config.yaml
model: "image classifier"
dataset: "capsule endoscopy frames (Kvasir-Capsule)"
train_examples: 42238
image_size: 64
crop_scale_min: 0.7
horizontal_flip: true
translate: 0.06
rotation_deg: 10
targets: ["finding"]
num_classes: 11
arch: "resnext"
norm: "groupnorm"
hidden_act: "relu"
weight_standardization: false
channel_attention: "se"
drop_path: 0.2
depths: [3, 3, 8, 3]
kernel_size: 3
stem: "deep"
avg_pool_shortcut: false
widths: [192, 336, 576, 1024]
loss: "cross_entropy"
init: "torch_default"
residual_init: "none"
optimizer: "soap"
beta2: 0.99
learning_rate: 0.0043
beta1: 0.95
shampoo_beta: 0.95
eps: 1e-08
precondition_frequency: 50
max_precond_dim: 512
merge_dims: true
one_sided: false
adamw_lr_other_params: 0.002
max_steps: 5600
batch_size: 48
epochs: 6.4
lr_schedule: "cosine"
final_lr_fraction: 0
warmup_steps: 110
weight_decay: 0.3
adamw_weight_decay_other_params: 0
Rows from block 11 of a small image classifier, named by matrix and row number. Rows with one number belong to one channel. Each number is 128 + 24 x the weight over its row's rms, rounded and kept within 0 to 255. All counts start at 0.
After each channel's rows are labels from the 100 images, of 14976, where the channel reaches its highest value: "patch colour" is the nearest of a few named colours to the mean colour under the peak; "strongest on" is what is common among them. Only what is clearly more common there than usual is listed. The data: capsule endoscopy frames (Kvasir-Capsule).
# convs1: grouped (8 groups) 3x3 conv (model.blocks.11.convs.1.weight, 288x36x3x3), inputs within the group 0-35, a 3x3 kernel for each
# convs2: expand pointwise conv (model.blocks.11.convs.2.weight, 576x288x1x1, transposed), outputs 0-287

convs1.137 [123 122 117  85  86 111 182  98  94 134 139 117 122 126 138 122 129 121  99 104 141 120  91 112 107 136 132 124 140 148 128 129 117 103 112 126 119 126 123 133 120 125 115 161 135 105  90 149 117 111 129 103 144 139 173  95  80 118 167 194  91 110 149 123 116 140 131 125 127 138 128 135 151   0  39  68  59 164  73  22 139  93  53 106 100 106 140 147  95  96 117 109 129 120 163 126 137 152 114 128 120 126 115 115 130 127 126 127 117  37 122  76 125 105 119 167 151 144 139 131 141 104 114 157 103 165 130 139 129 130 123 146 129 144 119 123 133 121 107 117 143 125 139 131 128 100 117 127  99 122 141 163  95 115 123 119 114 147 128 126 164 102 136 131 120 115 116 131 144 129 132 140 157 128 128 139 132 130 149 137 127 158 119 128 129 139 122 126 125 142 147 161 138 111 109 138  86 100 127 129 134 156 162 107 147 161 111 130 123 137 134 122 120 136 138 142 141 140 128 141 110 140 141 107 118 114 127 113 124 117 122 140 113  86 149 133 133 103 125 119 104  99 134 132 145 124 122  90  91 161 119 126 108  95 130 104 149 108 115 130 125 140 141 127 136 132 130 100 149 130 125  71  83  93 119 165  89  81 122 157 110 113 151 109 168 109 125 106 130 136 120 163 145 137 150 133  99 137 137 124 127 134 125 127 142 135 131 111 124 137 114 110 119 104 141 134 124 110 124 128 123 125 140 136]
convs2.137 [146 145 138 139 141 133 137 135 161 136 134 150 136 152 176 149 149 103 156 145 156 132 142 155 139 139 155 132 137 149 131 138 147 129 145 133 187 135 142 148  65 154 139 138 137 140 129 147 224 140 207 137 135 154 136 146 161 134 144 187 133 151 156 134 130 136 151 147 147 150 134 174 139 139 155 144 136 134 139 160 136 134 140 134 100 155 137 149  34 151 137 144 175 114 134 148 136 132 137 145 178 132 151 132 133 134 144 146 138 161 135 137 130 142 139 172 151  87 182 170 162 127 159 137  99 145 137 148 136 121 158 156  96 160 153 131 127 174 163 151 189 135 136 154 103 102 145 115 104 166 103 187 103 119 153 135 107 103 106 100 105 108 106 157 105 153 106 109 111 102 103 113 111 102 104  85 124 101 115 106  94 177 100 114 166 105 104  99 108 108 117 103 164 101 105 106 150  97 105 102 102 151 147 178 103 106 128 106 103 110 115 153 116 107 107 102  86 108 105 107 108 129 118 109 104 121 101 104 104 104 107 104 104 110  95 157 125 133 104 123 116 108 144 106 107 170 106 106 191 124 105 105 193 106  97 103 132 134 134 157 106 103 117 116 135 104 106  80 106 105 113 114  87 106 112 107 156 107 105  99 105 112  85 112 135 127 139 100]
patch colour: orange
strongest on: finding: angiectasia

convs1.96 [105 119 131 150 140 136 124 130 163 137 123 155  94 149 128 102 141 124 133 136 122 142 129 125 142 108 108 128 127 155 147 156  94 102 123 129 255 204  96  54  88 196 127 197 135 106 110 137 166 113 109 154 111 115 131 129 120 111 137 126 117 158 134 114  93 118 119  82 160 137 123 136 142 147 127 116 139 130 115 145 121  97 121 143 116 137  96 131 114 140 124 113 138 133 125 132 128 109 120 141 131 109 144 118 115 120 126 115 119 110 120 127 120 123 125 122 135 122 102 173 144 112 129 200 174 138 112 124 137 152 137 139 128  92 135 138 129  99 153  95  92 129 150 113  87 114 139 148 102 111 139 126 102 149 125 148 140 125 148 122 157 101 118 121 126 121 125 123 143 121 113 138 129  66 164  71 143 136  87  92 119 132 160 146 147  87 143 112  98 135 137 124 104  90 137 132 141 104 111 159 132 129 126 103 120 130 160 118 137 116 137 129 137 146 127 130 155 130  85 126 109 171 154 144 117 146  82 112 139 166  87 106 158 116 121 135 129 125 157 134 143 127 118 181 106 111 134 127 195 126 133 147 131 134 133 118 157 109  96 129 109 128 112 141 117 147 120  85 138 166 132 136 110 137 101 129 115 129 127 170 121 165 128 164 168 162 166 177 132 123 135 128 144 120 110 131 115 156 145 147 101 178 110  75 152 135 140 141 116 110 126 163 147 133 129 117 114 128 126 134 118 114 124 130]
convs2.96 [152 140 153 149 161 139 149 147 161 149 150 145 145 160 134 144 165 194 143 164 147 151 146 102 146 148 157 164 163 164 147 144 153 101 150 118 163 148 150 163 108 168 147 128 182 149 117  97 137 121 162 147 152 138 151 112 146 151 145 180 177 129 164 149  78 148 143 153 144 177 136 185 146 160 168 159 147 148 145 153 147 142 142 146 163  99 144 148 163 162 158 146 107 150 146 165 154 150 148 136 149 151 139 152 158 147 165 149 150 174 151 171 147 150 159 176 151 130 185 166 156 131 150 210 163 149 145 148 145 165 167 125 143 153 166  81 140 156 162 185 139 147 148 100 125 132 122 111 127 122 131  99 125 121 144 102 123 130 130 131 127 125 125 165 130 150 127 124 126 131 132 128 131 130 133 106  80 127 127 135 134 124 130 128 139 133 131 140 130 125  90 131 142 132 132 129 140 137 130 134 131 124 174 153 131 133 156 147 131 131 133 175 123 133 131 126 101 128 132 129 130 162 147 127 122 135 130 130 128 126  86 131 131 128 123 112 136  74 130 115 130  86  94 120 116 141 129 128 133 149 133 129 152 134 141 126  75 145  96 161 132 126 101 118 159 130  91 137 128 128 127 128  74 129 122 128 173 129 131 132 129 129 122 170  95 139 172 120]
patch colour: orange
strongest on: finding: angiectasia

convs1.270 [143 119 131 132 153 132 135 140 131  65 149 157  49 159  93  86 109 110 104 178 110  89 164  74  99  54  95 130 141  96 139 126  96 155 104 119 139 115 130 123 115 112 142  91 118 109 128 149 100 113 159 134  87 108 129 129 112 120  96 117 128 117 121 112  98 127 122 100 111 100 134 102 110 123 123 126 128 133 137 117 129 131 135 125 138 136 137 128 120 126 141 112 142 140 135 129 135 103 129 114 126 142 130 150 155 133 126 126 120 152 114  94  85  76 129 113 104 115 135 131 110 115 129 136 111 155 136 106 127 118  95 155 133 112 126 121 123 120 122 124 134 107 119  58 100 101 107 133 118 124 162 113 140 140 144 118 182 143 163 131  91 154 133 128 177 145 114 121 113  99 115 122 118 107 124 127 107  70 162  50 158 152 150 104  68 136  92  28 122 132 123 147 134 144 146 140 181 141 142 117 114 107 133 119 118  97  96 108 136 127 108 142 129 127 125 129 158 115 120 126 124 122 128 112 125 122 134 136 118 131 150 141 104 135 121 129 120 130 115 128 122 130 135 132 120 115 153 131 130 130 150 151 145 122 134 141 111 131 135 123 129 150 132 130 106 130 138  85 159 101 121 107 181 134 106 130 117 199 153  91 130 213  16 110 166  67 126  92 128 125 154 142 107 142 104 143 107 130 124 132 128 124 118 126 123 128 130 136 137 111 137 150 129 158 144 156 135 127 152 113  84  95  63 115]
convs2.270 [138 126 133 131 131 130 132 132 158 131 129 129 133 139 175 130 132 144 165 161 140 137 161 112 133 123 123 137 140 136 129 131 137 137 137 144 148 132 127 150 125 139 124  97 139 134 142  94 145 131 136 139 128  82 132 149 128 131 131 145 135 145 147 134 124 128 152 133 133 157 132 126 131 127 152 126 131 127 138 163 130 142 149 132 108 115 134 137 134 151 145 129 183 166 133 139 126 131 131 136 150 131 129 131 126 132 129 139 129 149 127 118 118 139 129 158 139 164 116 143 147 184 142  83 139 130 137 133 128 104 156 144 151 143 146 135 125 164 150 122 169 135 132 131 166 169 148 143 173 174 168 164 164 172 127 123 173 167 171 172 169 162 164 155 167 134 162 164 168 170 167 178 172 167 169 132 111 171 165 166 165 158 171 169  87 172 170 160 170 172  85 171 140 173 171 167 154 177 168 171 167  98  99 142 170 166 101 158 168 169 177 189 126 168 169 165 141 167 170 168 167 123 164 166 164 173 173 169 166 164 139 171 170 169 165 125 177  99 170 172 172 137 108 168 155 157 171 172 152 139 172 189 138 161 168 166 164 148 116 136 170 164 167 143 162 172 121 160 166 168 153 164  99 169 153 167 157 169 168 136 170 169 132 134 170 116 118 175]
patch colour: orange
strongest on: finding: angiectasia

convs1.224 [144 108 138 137 117 132 153 136 142 136  62 150 104 120 146 108 142 164 146 100 140 107 129 139 150 130 127 119 117 143 142 141 116 139 126 138 133 113 118 140 136 125 132 125 119 114  69  85  71 159 101 133 157 203 136 143 136 147 116 144 132 134 125 117 129 136 132 137 117 126 134 121 137 116 126 152 129 137 131 124 154 129 132 139 110 125 135 129 130 143 112 120 106 139 168 153 125 119 126 102  93  87 146 107 178 171   0 106 125 121 138 103 154 132 114 134 120 140 115  97 125 148 145 103 159 167  92 127 118 145  55 106 150  33 156 139 109 142 122 138 125 131 112 136 132 113 121 104 108 124 153 140 130 122 129 136 105 144 111 131 116 109 140 125 139 135 120 117 124 124 147 123 113 150 137 159 114 134 131 124 128 137 141 136 115 119 151 137 118 132 118 132 136 150 133 136 144 142 130 127 139 114 150 122 122 112 113 127 143 125 139 135 136 131 119 126 123 130 125 144 131 122 142 141 139 120  93 113 109 157 138 142 128 130  76  64  93  59  88  52  81  87  68 123 112  84 160 131  87 106  98 129 148 130 142 132 129 148 119 121 129  70  52  81  83  75 162  56 169 104 116  98 115  92 135 102 150  93 119 115 145 148 119 108 114 135  88 151 140 105 123 118 115  98 114 125 164 134 134 145 134 134 122 139 171 136 104 112  95 114 146 144 137 129 144 143 137 152 129 115 132 139 133 125]
convs2.224 [123 110 110 107 106 116 105 108 134 106 105 110 104 113 121 110 113 150 194 137 128 105 111 185 105 102 118 119 113 110 103 109 109 152 113 149 153 104 106 113 110 110 102 127 156 106  87 140  66 179 137 111 105 119 104 133 130 106 105 121 224 138 133 107  99 101 117 109 120 121 144 164 103 106 126 102 106 102 125 122 104 128 110 107 113 205 104 105 105 149 110 109 137 146 103 118 106 115 107 116 116 108  99 108 120 105 107 105 110 168 105 118 102 105 109 149 141 149 155 128 130 130 148 175 110 106 108 112 104 108 117 151 111 109 155 127 103 143 122 136 124 106 110  79 113 112 117 106 114  99 114  78 112 109 121 124 106 114 114 116 114 107 108  50 115 119 110 110 108 115 116 105 120 111 116  93  87 109  80  94 110  74 112 102 112 120 115  91 114 114  90 115 101 114 117 112 104  93 112 113 113 137 136 110 114 112 108  86 115 115 102  74 104 103 115 109  91 111 117 109 111  61 100 105 111 118 114 116 110 102   0 114 115 116  78  87 118 141 114 104 104  93 124 105 108  66 101 108  65  59 117 100 143 111 119 114 170  97 147  60 115 112 104  65 193 114 129  96 111 113  88 102 116 115 106 107 134 115 114  32 118 105 122 133  42  97 125 110]
patch colour: black
strongest on: finding: ileocecal valve

convs1.149 [152 136 171 135 173 103 106 143  97 124 143  87 105 120  91 126 158 135 145 133 130 143 125 135 117 109 146 108 129 107 119 146 138 136 119 136 117 145 129 129 144 105 130 131 121 131 118 109 128 141 133 124 130 144 109 142 128 111 134 148 132  94  99 131 140 156 113 118 109 133 120 127 129 146 127 155 118 140  82 158 137 122 126 157 148  46 113 150 110 181 113 136 119 140  75 134  84 178 125 137 132 158 145 115 116 124 127 129 114 133 104 101 134 136  89 144 142 132 150 116 113 168 127 103 147 104 114 116 154 154 117 115 150 139 128 134 119 167 109 154 126 142 143  96  98 116 122 131 139 155 140 130 127 120 117 120 128 142 126 120 137 128 141 132 120 103 158  71 101 118  98 125 125 133 133 126 150 122 121 168 155 131  97 162 136 145 116 113 144 165 127  67  74 160 127  44  76  87 135 157 169 113 124 199 206 200 123 115 125 114 124 138 128  81 117 119 146 130 105 142 110 120 146 125 201 128 131 117 147 113 130 130 130 117 130 133 138 122  98 134 141 138 115 170 110 135 123  18 119 225 179 133 141 140 132 126 138 125 160 157 123 124 124 153 142 124 147 117 141 142  88 110 136 139 131 160  95  98  71 102 112 107 171 110 106 119 138 138 122 103 111 150 143 103 115 119 126 125 136 180 150 111 126 133 138 129 151 133 105 122 120 140 121 135 159 125 139 109  83 128 107 118 165  95]
convs2.149 [127 107 108 111 109 117 110 110 134 111 110 112 111 121 123 118 135 214  97 146 124 108 135  95 110 109 119  97 107 116 111 106 114 173 112 123 121 108 109 112 113 120 110 163 133 107 181 117 143 190 167 106 112 129 106 128 123 109 110 156 137 175 128 105  75 111 124 107 137 105 143 109 113 106 132 122 110 111 110 130 110 162 104 118 129 111 105 105 146 134  92 107 138 128 110 119 108 118 110 108 135 105 111 113 138 111 107 107 108 130 109 117 106 110 110 151 156 120 170  99 128 105 143 152 186 108 111 108 108  59 101 117 109 116 143 166 117 138 131 128 128 111 110  98 145 152  64 140 148 154 152 141 147 141  61  84 144 152 151 151 147 145 143 150 153 208 143 147 147 150 151 146 150 151 150  95 168 145 129 141 141 114 150 146 120 149 151 143 150 147 164 151 103 150 152 150 153 152 150 153 150 108  97  95 151 148 117 144 153 152 145 138 116 144 150 148 164 149 151 146 146 134 158 144 144 148 151 152 144 147 187 150 149 150 163  51 143 161 147 192 141 102 117 152 152 168 142 144 145 167 151 144 165 146 157 147 104 130 151 149 153 146 156 106 140 151 129 153 144 146 147 145 174 150 157 147 144 150 149 149 158 149 164 161 155 127 177 143]
patch colour: orange
strongest on: finding: angiectasia

convs1.139 [144 119 212 143 189 199 141 122  75 142 134 128 119 115 138 137 126 147  91 173 147 134 100 105 134 115 112 123 117 107 127 121 137 132 137 138 145 113 127 136 125 126 126 132 121 140 106 106 125 150 105 102 102 129 146 191 154 192 125  84 139 106 155 119 133 129 110 122 142 127 119 114 130 126 255  61 113 136 100  81 110 150  98 210 114 140 143 108 116  93 134 124 125 137 137 126 116 141 140 120 126 135 134 130 121 127 140 135 130 134 187 129 141 114 136 152 135 102 144 141 105 117 112 108 139 109 134 136 122 139 104 108 137 127 128 127 140 139 133 122 140 115 128 139 132 135 114 124 113 123 123 127 139 122 114 111 142 122 112 122 141 138  97 114 103 121 128 142 120  87 102 138 125 131 139 131 128 138 134 139 124 141 146 128 130 125 130 122 129 120 155 106 125 120  92 143  84  91 102 107  48  74 140 102 131 102  86 145 127 134 141 123 121 137 132 125 122 132 119 108 139 128 133 121 110 124 133 119 126 124 132 128 133 120 151 138 118 117 137 117 142 121 145 108 135 149 121 118 129  98 113  89 127  96 125 120 138 132 134 134 144 121 122 123 154 124 113 113 135 132 127 118 210 139 126 125 108  92 113  90 141  98 164 129 134 138 133 142  98 133 144 100 134 131 122 118 112 112 111 122 113 119 125 110 127 135 135 169 125 113 139 133 145 130 138 114 134 147 123 122 128 116 113 131]
convs2.139 [143 130 135 128 133 129 128 128 158 128 129 131 124 148 131 135 155 138 109 147 135 125 163 135 129 129 123 129 137 142 130 127 133 126 128 119 143 127 128 138 120 146 129 120 137 129 103 110 102 142 141 130 129 165 129 167 133 126 126  98 126 112 153 129 135 128 134 131 131 147 121 140 128 132 165 132 131 130 107 147 129 154 131 128 135 140 130 128 153 159 143 125 132 121 128 131 130 133 127 131 185 129 132 129 153 129 137 132 126 151 132 169 121 130 140 154 165 116 122 178 155 131 172 178 105 129 129 124 129 140 152 123 136 132 161 171 157 122 156 172 108 130 131 165 139 142 125 143 141 127 141 104 140 140 118  87 136 142 140 142 143 138 142  98 142  90 138 141 138 143 141 133 147 142 141  92 120 141 134 130 141 112 141 140 121 143 140 142 141 144 129 141 138 145 141 143 131 131 140 139 141 120 122 115 141 140 106 133 143 143 149 135 142 138 144 139 130 140 144 140 141 112 147 139 141 143 141 141 140 140 129 140 141 141 146 108 147 115 141 116 135 115 119 140 140 108 137 131 112 127 143 124 148 144 145 141 125 144 111 122 143 141 117  97 110 145 146 120 141 141 123 136 130 142 125 134 139 142 143 111 142 137 100 130 123 108 114 146]
patch colour: orange
strongest on: finding: ileocecal valve

convs1.21 [138 111 109 154 130 101 125 116 153 122 133 142 128 113 143 122 154 131 139  86 145 117 143 133 132 127 111 121  89 134 121 144 139 109 115 129 161 135 110 104 107  99 126 142 134 132 132 148 148  97 130 144 102 113 107 113 128 114 173 119 134  80 119 121 115 114 131 107 138 149 101 122 122 152 123 145 135 117 134 125 111 127 101 129 129 119 138 152 114 128 136  99 130 118 162 121 131 166 117 160 100 124  93 125 124 181 188 139 139 137 136  61  94 159 128 178 115  57  84 133 104 101 151 204 122 160  85  87 139 220 168 105 106 133  91 121 129 115 129 132 123 116 124 135  35 110 160 216 174  90 113 142 112 122 120 114 119 116 126 132 134 124 154 108 132  75 104 158 120 116 138  70 127 129  84 122 101 162  84 137 120 156 146 132 123 108 121 141 115 122 122 118 113 156 152  94 112 138 157 155 105 105 122 130 123 114 119 127 119 120 120 128 162 136 133 141 126 166 135 124 130 103 140 139 125 121 120 135 131 121 129 136 126 111 110 133  86 125 119 112 136  96 159  80  99 148 164 147 127 119 125 125 144 115 148 113 131 135 124 119  98 131 131 122 148 127 138 138 126 146 141 119 143 128 132 137 118 152 127 107 142 151 121 139 155 126 143 123 114 139 125 131 132 135 129 129 110  72 161 118 226 155  44 116  96 111 135 174 102  99 156  92  94 113  89 116 138 123  96 179 155 120 133 143]
convs2.21 [147 159 166 165 153 161 162 162 105 165 161 156 165 147 144 155 137  76 110 115 105 161 120 107 164 158 162 152 154 149 163 160 160 163 151  78  95 167 156 152 126 151 159  83 111 161 114 103  89 118 105 166 163 143 160 159 149 165 166 127 144 158 156 154 120 164 147 158 155 148  79  90 166 154 120 161 163 162 167 155 163  71 158 162  94 136 160 161 124 102 118 159 139 112 165 156 160 168 163 157  90 154 162 164 120 162 148 163 162  39 162 110 161 166 160 105  96 124  97  70 119 106  85 104  85 169 165 152 161 163  94 104 144 153  95  90  97  95 127  95 161 162 166 155 118 123 130 126 121 136 125 150 120 120 119 156 110 126 124 125 121 117 119 124 123 130 117 120 116 124 123 123 143 123 125 125 159 119  86 106 126  78 123 128  85 126 123 113 122 124 162 122  96 125 124 123 119 123 124 124 120 136 122 236 124 121 153  53 122 123 117 107  72 119 123 120 157 124 123 117 117 115 110 117 120 126 124 124 120 118 105 122 123 122 129 159 126 154 120 149 114 155 104 125 120 156 117 114 106 121 124 115 135 124 126 124 165 170  75 176 124 118  90 139 127 124 108 119 120 121 121 118 103 126 127 117 120 125 125 120 128 113 118  93  68 164 163 119]
patch colour: black
strongest on: finding: ileocecal valve

convs1.67 [158 154 126 116 135 112 104 126 130 124 126 137 133 125 139 140 157 137 110 128 112 138 152 111 113 158  91 123 171 114 128 145 139  93 149 136 123 196 147  88  99 180  85 154 210 142 138 126 136 108 124 128 155 123 136 135 115 107 130 141 139 124 162 133 115 138 153  97 111 143 100 163 130 132 135 130 127 126 136 147 141 105 144 170  87 126 175  98 108 150 127 170 126 131 138 141 138 123 150  91  99 158 122 100 171 120 137 147  68 121 179 137 120 131 127  96 121 116 120  94 132 120 134 128 191 123  99 140 116 164 120 115 141 148 135 141 133 163 140 159 157  99 113 135 136 129 103 146 124  87 139 142 110 110 180  83 111 144 140 127 158 128 129 104 148 122 108 136 124 139 137 140 117  86 140 110 148 116 109 125 120 128  97 114 141 127 140 114 117 114 140 156  95 100 102 109 152 141 113 138 200  99 129 137  95 122 114 143  87  93 167  96 106 144 107  70 126 118 149 128 136  55 146 127 143 123 154 164 131 168 135 174 138  99 137 126  93 140 129 132 118 125 107 133 128 153 117 128 121 114 111 138 112 138 128 102 156 123 135 120 120 106 166 122 137 133 143 137 127 139 101 109 197  88 115 171 104  76 130 113  91 156 110  88 140 131 123 132  95  96 133 105 148 132 119 106 189 122 124 181 117 125 131 123 131 124 120 140 112 119 126 138 148 139 132 149 152 239  89 148 109  78 137 150]
convs2.67 [151 145 145 150 147 147 148 148 141 149 147 147 145 138 208 140 117  89 121 120 162 147 123  89 149 147 135 136 142 141 148 146 145  64 152 139 119 147 146 135  86 137 149 173 116 147  87 130 120 117 124 150 147 125 146 173 172 153 145 120 135  80 136 156  84 146 136 144 114 140 142  98 149 146 139 144 149 149 141 153 148 110 133 150 141 134 146 145  89 105 119 148 160 125 152 143 147 158 149 155 130 151 144 146 144 146 148 146 146  96 152 148 148 147 151 132 138  62  88 118 132 136 128  67 202 146 148 147 150 133 132 136 107 151 128 101 159 115 140 130 161 147 146 104 115 111 128 106 114 123 110 159 117 113 100 113 110 108 109 112 112 119 114 154 110 148 119 112 113 110 112 116  69 111 109 110 153 113 111 117 109  52 114 125 138 109 110 113 110 115 150 112 109 109 109 112 122 114 111 112 110 173 122 108 109 114 104  62 111 108 110 138 162 117 110 117  97 115 109 118 116 104  97 118 121 113 110 113 116 119 174 111 112 114 146 165 124 161 114 112 116 158 111 109 110 121 119 121 117 112 111 121  81 111 102 110 162 235  85 153 109 116 117 136 137 112 118 129 117 117  98 111 129 111 151 116 106 109 114 128 113 122 128 100 136 119 175 115]
patch colour: orange
strongest on: finding: ileocecal valve

convs1.61 [144 124 107 132 133 127 163 122 122 124 140 122  89 112 145 132 114 117 160 102 100 130 116  96 147 110 149 108 125 138 132 108 170 150 117 140 135 133 133 117  87 154 146  38 143 132 122 138 118 130 127 118 104 135 137 138 142 123 134 133 133 147 139 137 138 135 119 133 136 120 113 120 118 153 131 122 120 128 125 140 117 214 120 153 219 158 170  85 103  67 154 128 140  96 112 144 172  79 121 157 149 176 156 211 145 112 140 102 136 100 128 147 177 105 124 143 126  70 122 107 105 121 134 135 108 161 130  97 121 112 128 126 114 112 152 125 130 148 101 108 133 134 123 131 141 100 122 117 116 132 120  87 110  94 127 139  63 174 101 141 127 103 136 113 109 125 124 141 138 117 127 171 144 141 155 143 119 123 117 137 140 126 122 126 140 125 134 116 141 103 110 111 143  77 127 118 126 117 163 132  89 139 134  68 111 129  87 112 147  74  89 126  82 103 133 109 128 133 135 178 129 112  94 145 118  95 118  91 137 111 199 153  91 147 138 127 120 133 136 123 137 118 138 122 140 122 135 117 124 121 123 138 145 145  96 156 138 106  92 157 124 127  99 129 140 124 197 124 117  59 143 101 113 142 151 107  82 126 112 157 129 150 116 122 125 109 114 135 145 134 154 141 109 102  60 166 129 146 137  99 127 108 127 136 134 139 114 127 129 116 149 128 114 129 129 148  84  82 192 115 109 127  92  96]
convs2.61 [142 166 173 171 170 179 172 172  81 172 169 168 169 149 130 166 121  89  93  67 110 173  60 133 174 167 173 179 162 162 170 172 169 100 171 131  59 171 167 166 123 152 170  98  74 176 113 168 100 105 135 180 172 103 172 140 158 172 174 121 114 107 141 171 145 169 158 165  80 153  90 111 173 169  98 171 175 172 175 116 174  80 171 171 110 121 167 173 106  70 108 168 136  63 173 195 171 173 173 170  67 175 178 172 173 172 168 171 168  89 169 110 169 170 172  65  65  92 106  93 100  89  87 123 106 171 175 168 172 114  98  85 158 159  64 154  96  64 108  66 125 173 173 132 128 129 116 129 126 144 126 124 131 130  82 111 135 128 127 126 129 131 129 115 128 113 131 128 132 127 127 126 122 127 126 110 128 128 114 131 129  73 127 136  78 128 126 130 125 131 118 126 124 128 127 126 143 135 128 127 127 110 141 138 126 130 112 123 127 126 127 134  91 132 126 131 122 127 127 130 128 135 127 132 129 126 127 126 130 134 213 128 127 128 113 135 128 124 128 124 130 116 134 135 130 144 135 133 131 133 128 134 117 126 119 125 132 174 152 137 125 130 137 152 148 127 157 151 130 127 137 132 149 126 140 127 125 125 129 106 128 136 143 119 142 133 101 134]
patch colour: orange
strongest on: finding: ileocecal valve

convs1.42 [159 111 130 135 141 115 120 110  96  98 108 141 157 133 107 111 139 145 137 129 117 128 137 135 138 153 106 110 108  98 157 162 134 143 123 115 104  99  99 207 113 165 123 159  87 124 122 128 134 124 142 157 135 101 145 144 142 146 124 125 130 118 137 139 163 138 102 143  91 165 107 139 123 142 143 129 128 128 116 110 145 119 101 114 135 136 101  70 115 124  93 137 113 147 120  97 121 145 135  80 112 112 114 122 134 131 138 155 152 157 124 114  93 130 165 164 133 127 129 137 128 131 126 130 116 135 144 146 166 142 124 109 142 127 107 119 124 105  95 140 117 114 122 151  98 100 126 159 128 102 124 135 126 141 131 148 138 133 138  91 113 112 135 145 123 129 126 119 166 120 113 109 121 100  89 137 130 102 130 139 139 139 128 105 135 114 129 133 126 125 111 139 129 145 142 127 115 123  99  81 164 127 167 115 107 104 114 110  82 130 155 124 111  16 140 130 118 138 143 162 116 131 154 152 113  66  66 111 255 179  76 173 101 112 157 105 142 128 144 122 138 134 126 141 150 109 122 110 128 122 154 131 151 112  86 128 178 103 109 153 125 128 136 123 165  97 163 109 132  91 121 125 123  88 109 123 104 120 150 149 114 111 114 130 147 125 106 106 184 158  80 176 107 110  71  55 155 112 120 141 130 116 103 167 134 115 103 134 118 136 131 143 130 124 133  99 139 126 116 100 129  81 150 103]
convs2.42 [112 100 102 100 104  99 100 102 126 100 100  96 101 108  88 101 124 128 136 102 133  99 141 120  99 100 111 110  96 107 100 102 101 108 102 130 145  99 103 107 133 108  99 136 132 102 102 132 105 107 140 100 102 155 100 131 101 104 103 145 110  93 120  98 158 100 109 101 140 103 152  91 101 102 123  98 101 101  97 115 100 141 104 101 128 140 102 104 121 118 131  97 134 146 100 111 101 104 100  95 141 100 102 103 122 100 106 100 103 125  99 138  98  97 103 134 137 130 140 112 117 139 150 135 132 100 101 105  99 119 142 155 102 101 132 136 137 145 116 135 129 101 102 134 113 111 133 116 110 119 112 142 116 119 167 121 115 109 112 111 111 115 116 113 110 162 115 117 114 111 111 111 128 112 111 163 102 115 132 117 126 142 111 116 132 111 111 108 112 112 158 112 136 111 110 111 109 113 111 110 114 179 113 198 113 114 144 166 112 113 123 142 151 114 112 115 177 114 108 114 115 132 115 115 115 118 112 112 112 117 170 113 110 111 111 137 106 120 113 121 112 198 116 119 114 144 111 117 156 105 113 116 144 111 114 110 174 139 127 196 111 115 146 100 121 111 157 115 114 113 128 111 126 113 112 113 169 111 110 133 113 118 138 141 165 165 127 118]
patch colour: black
strongest on: finding: ileocecal valve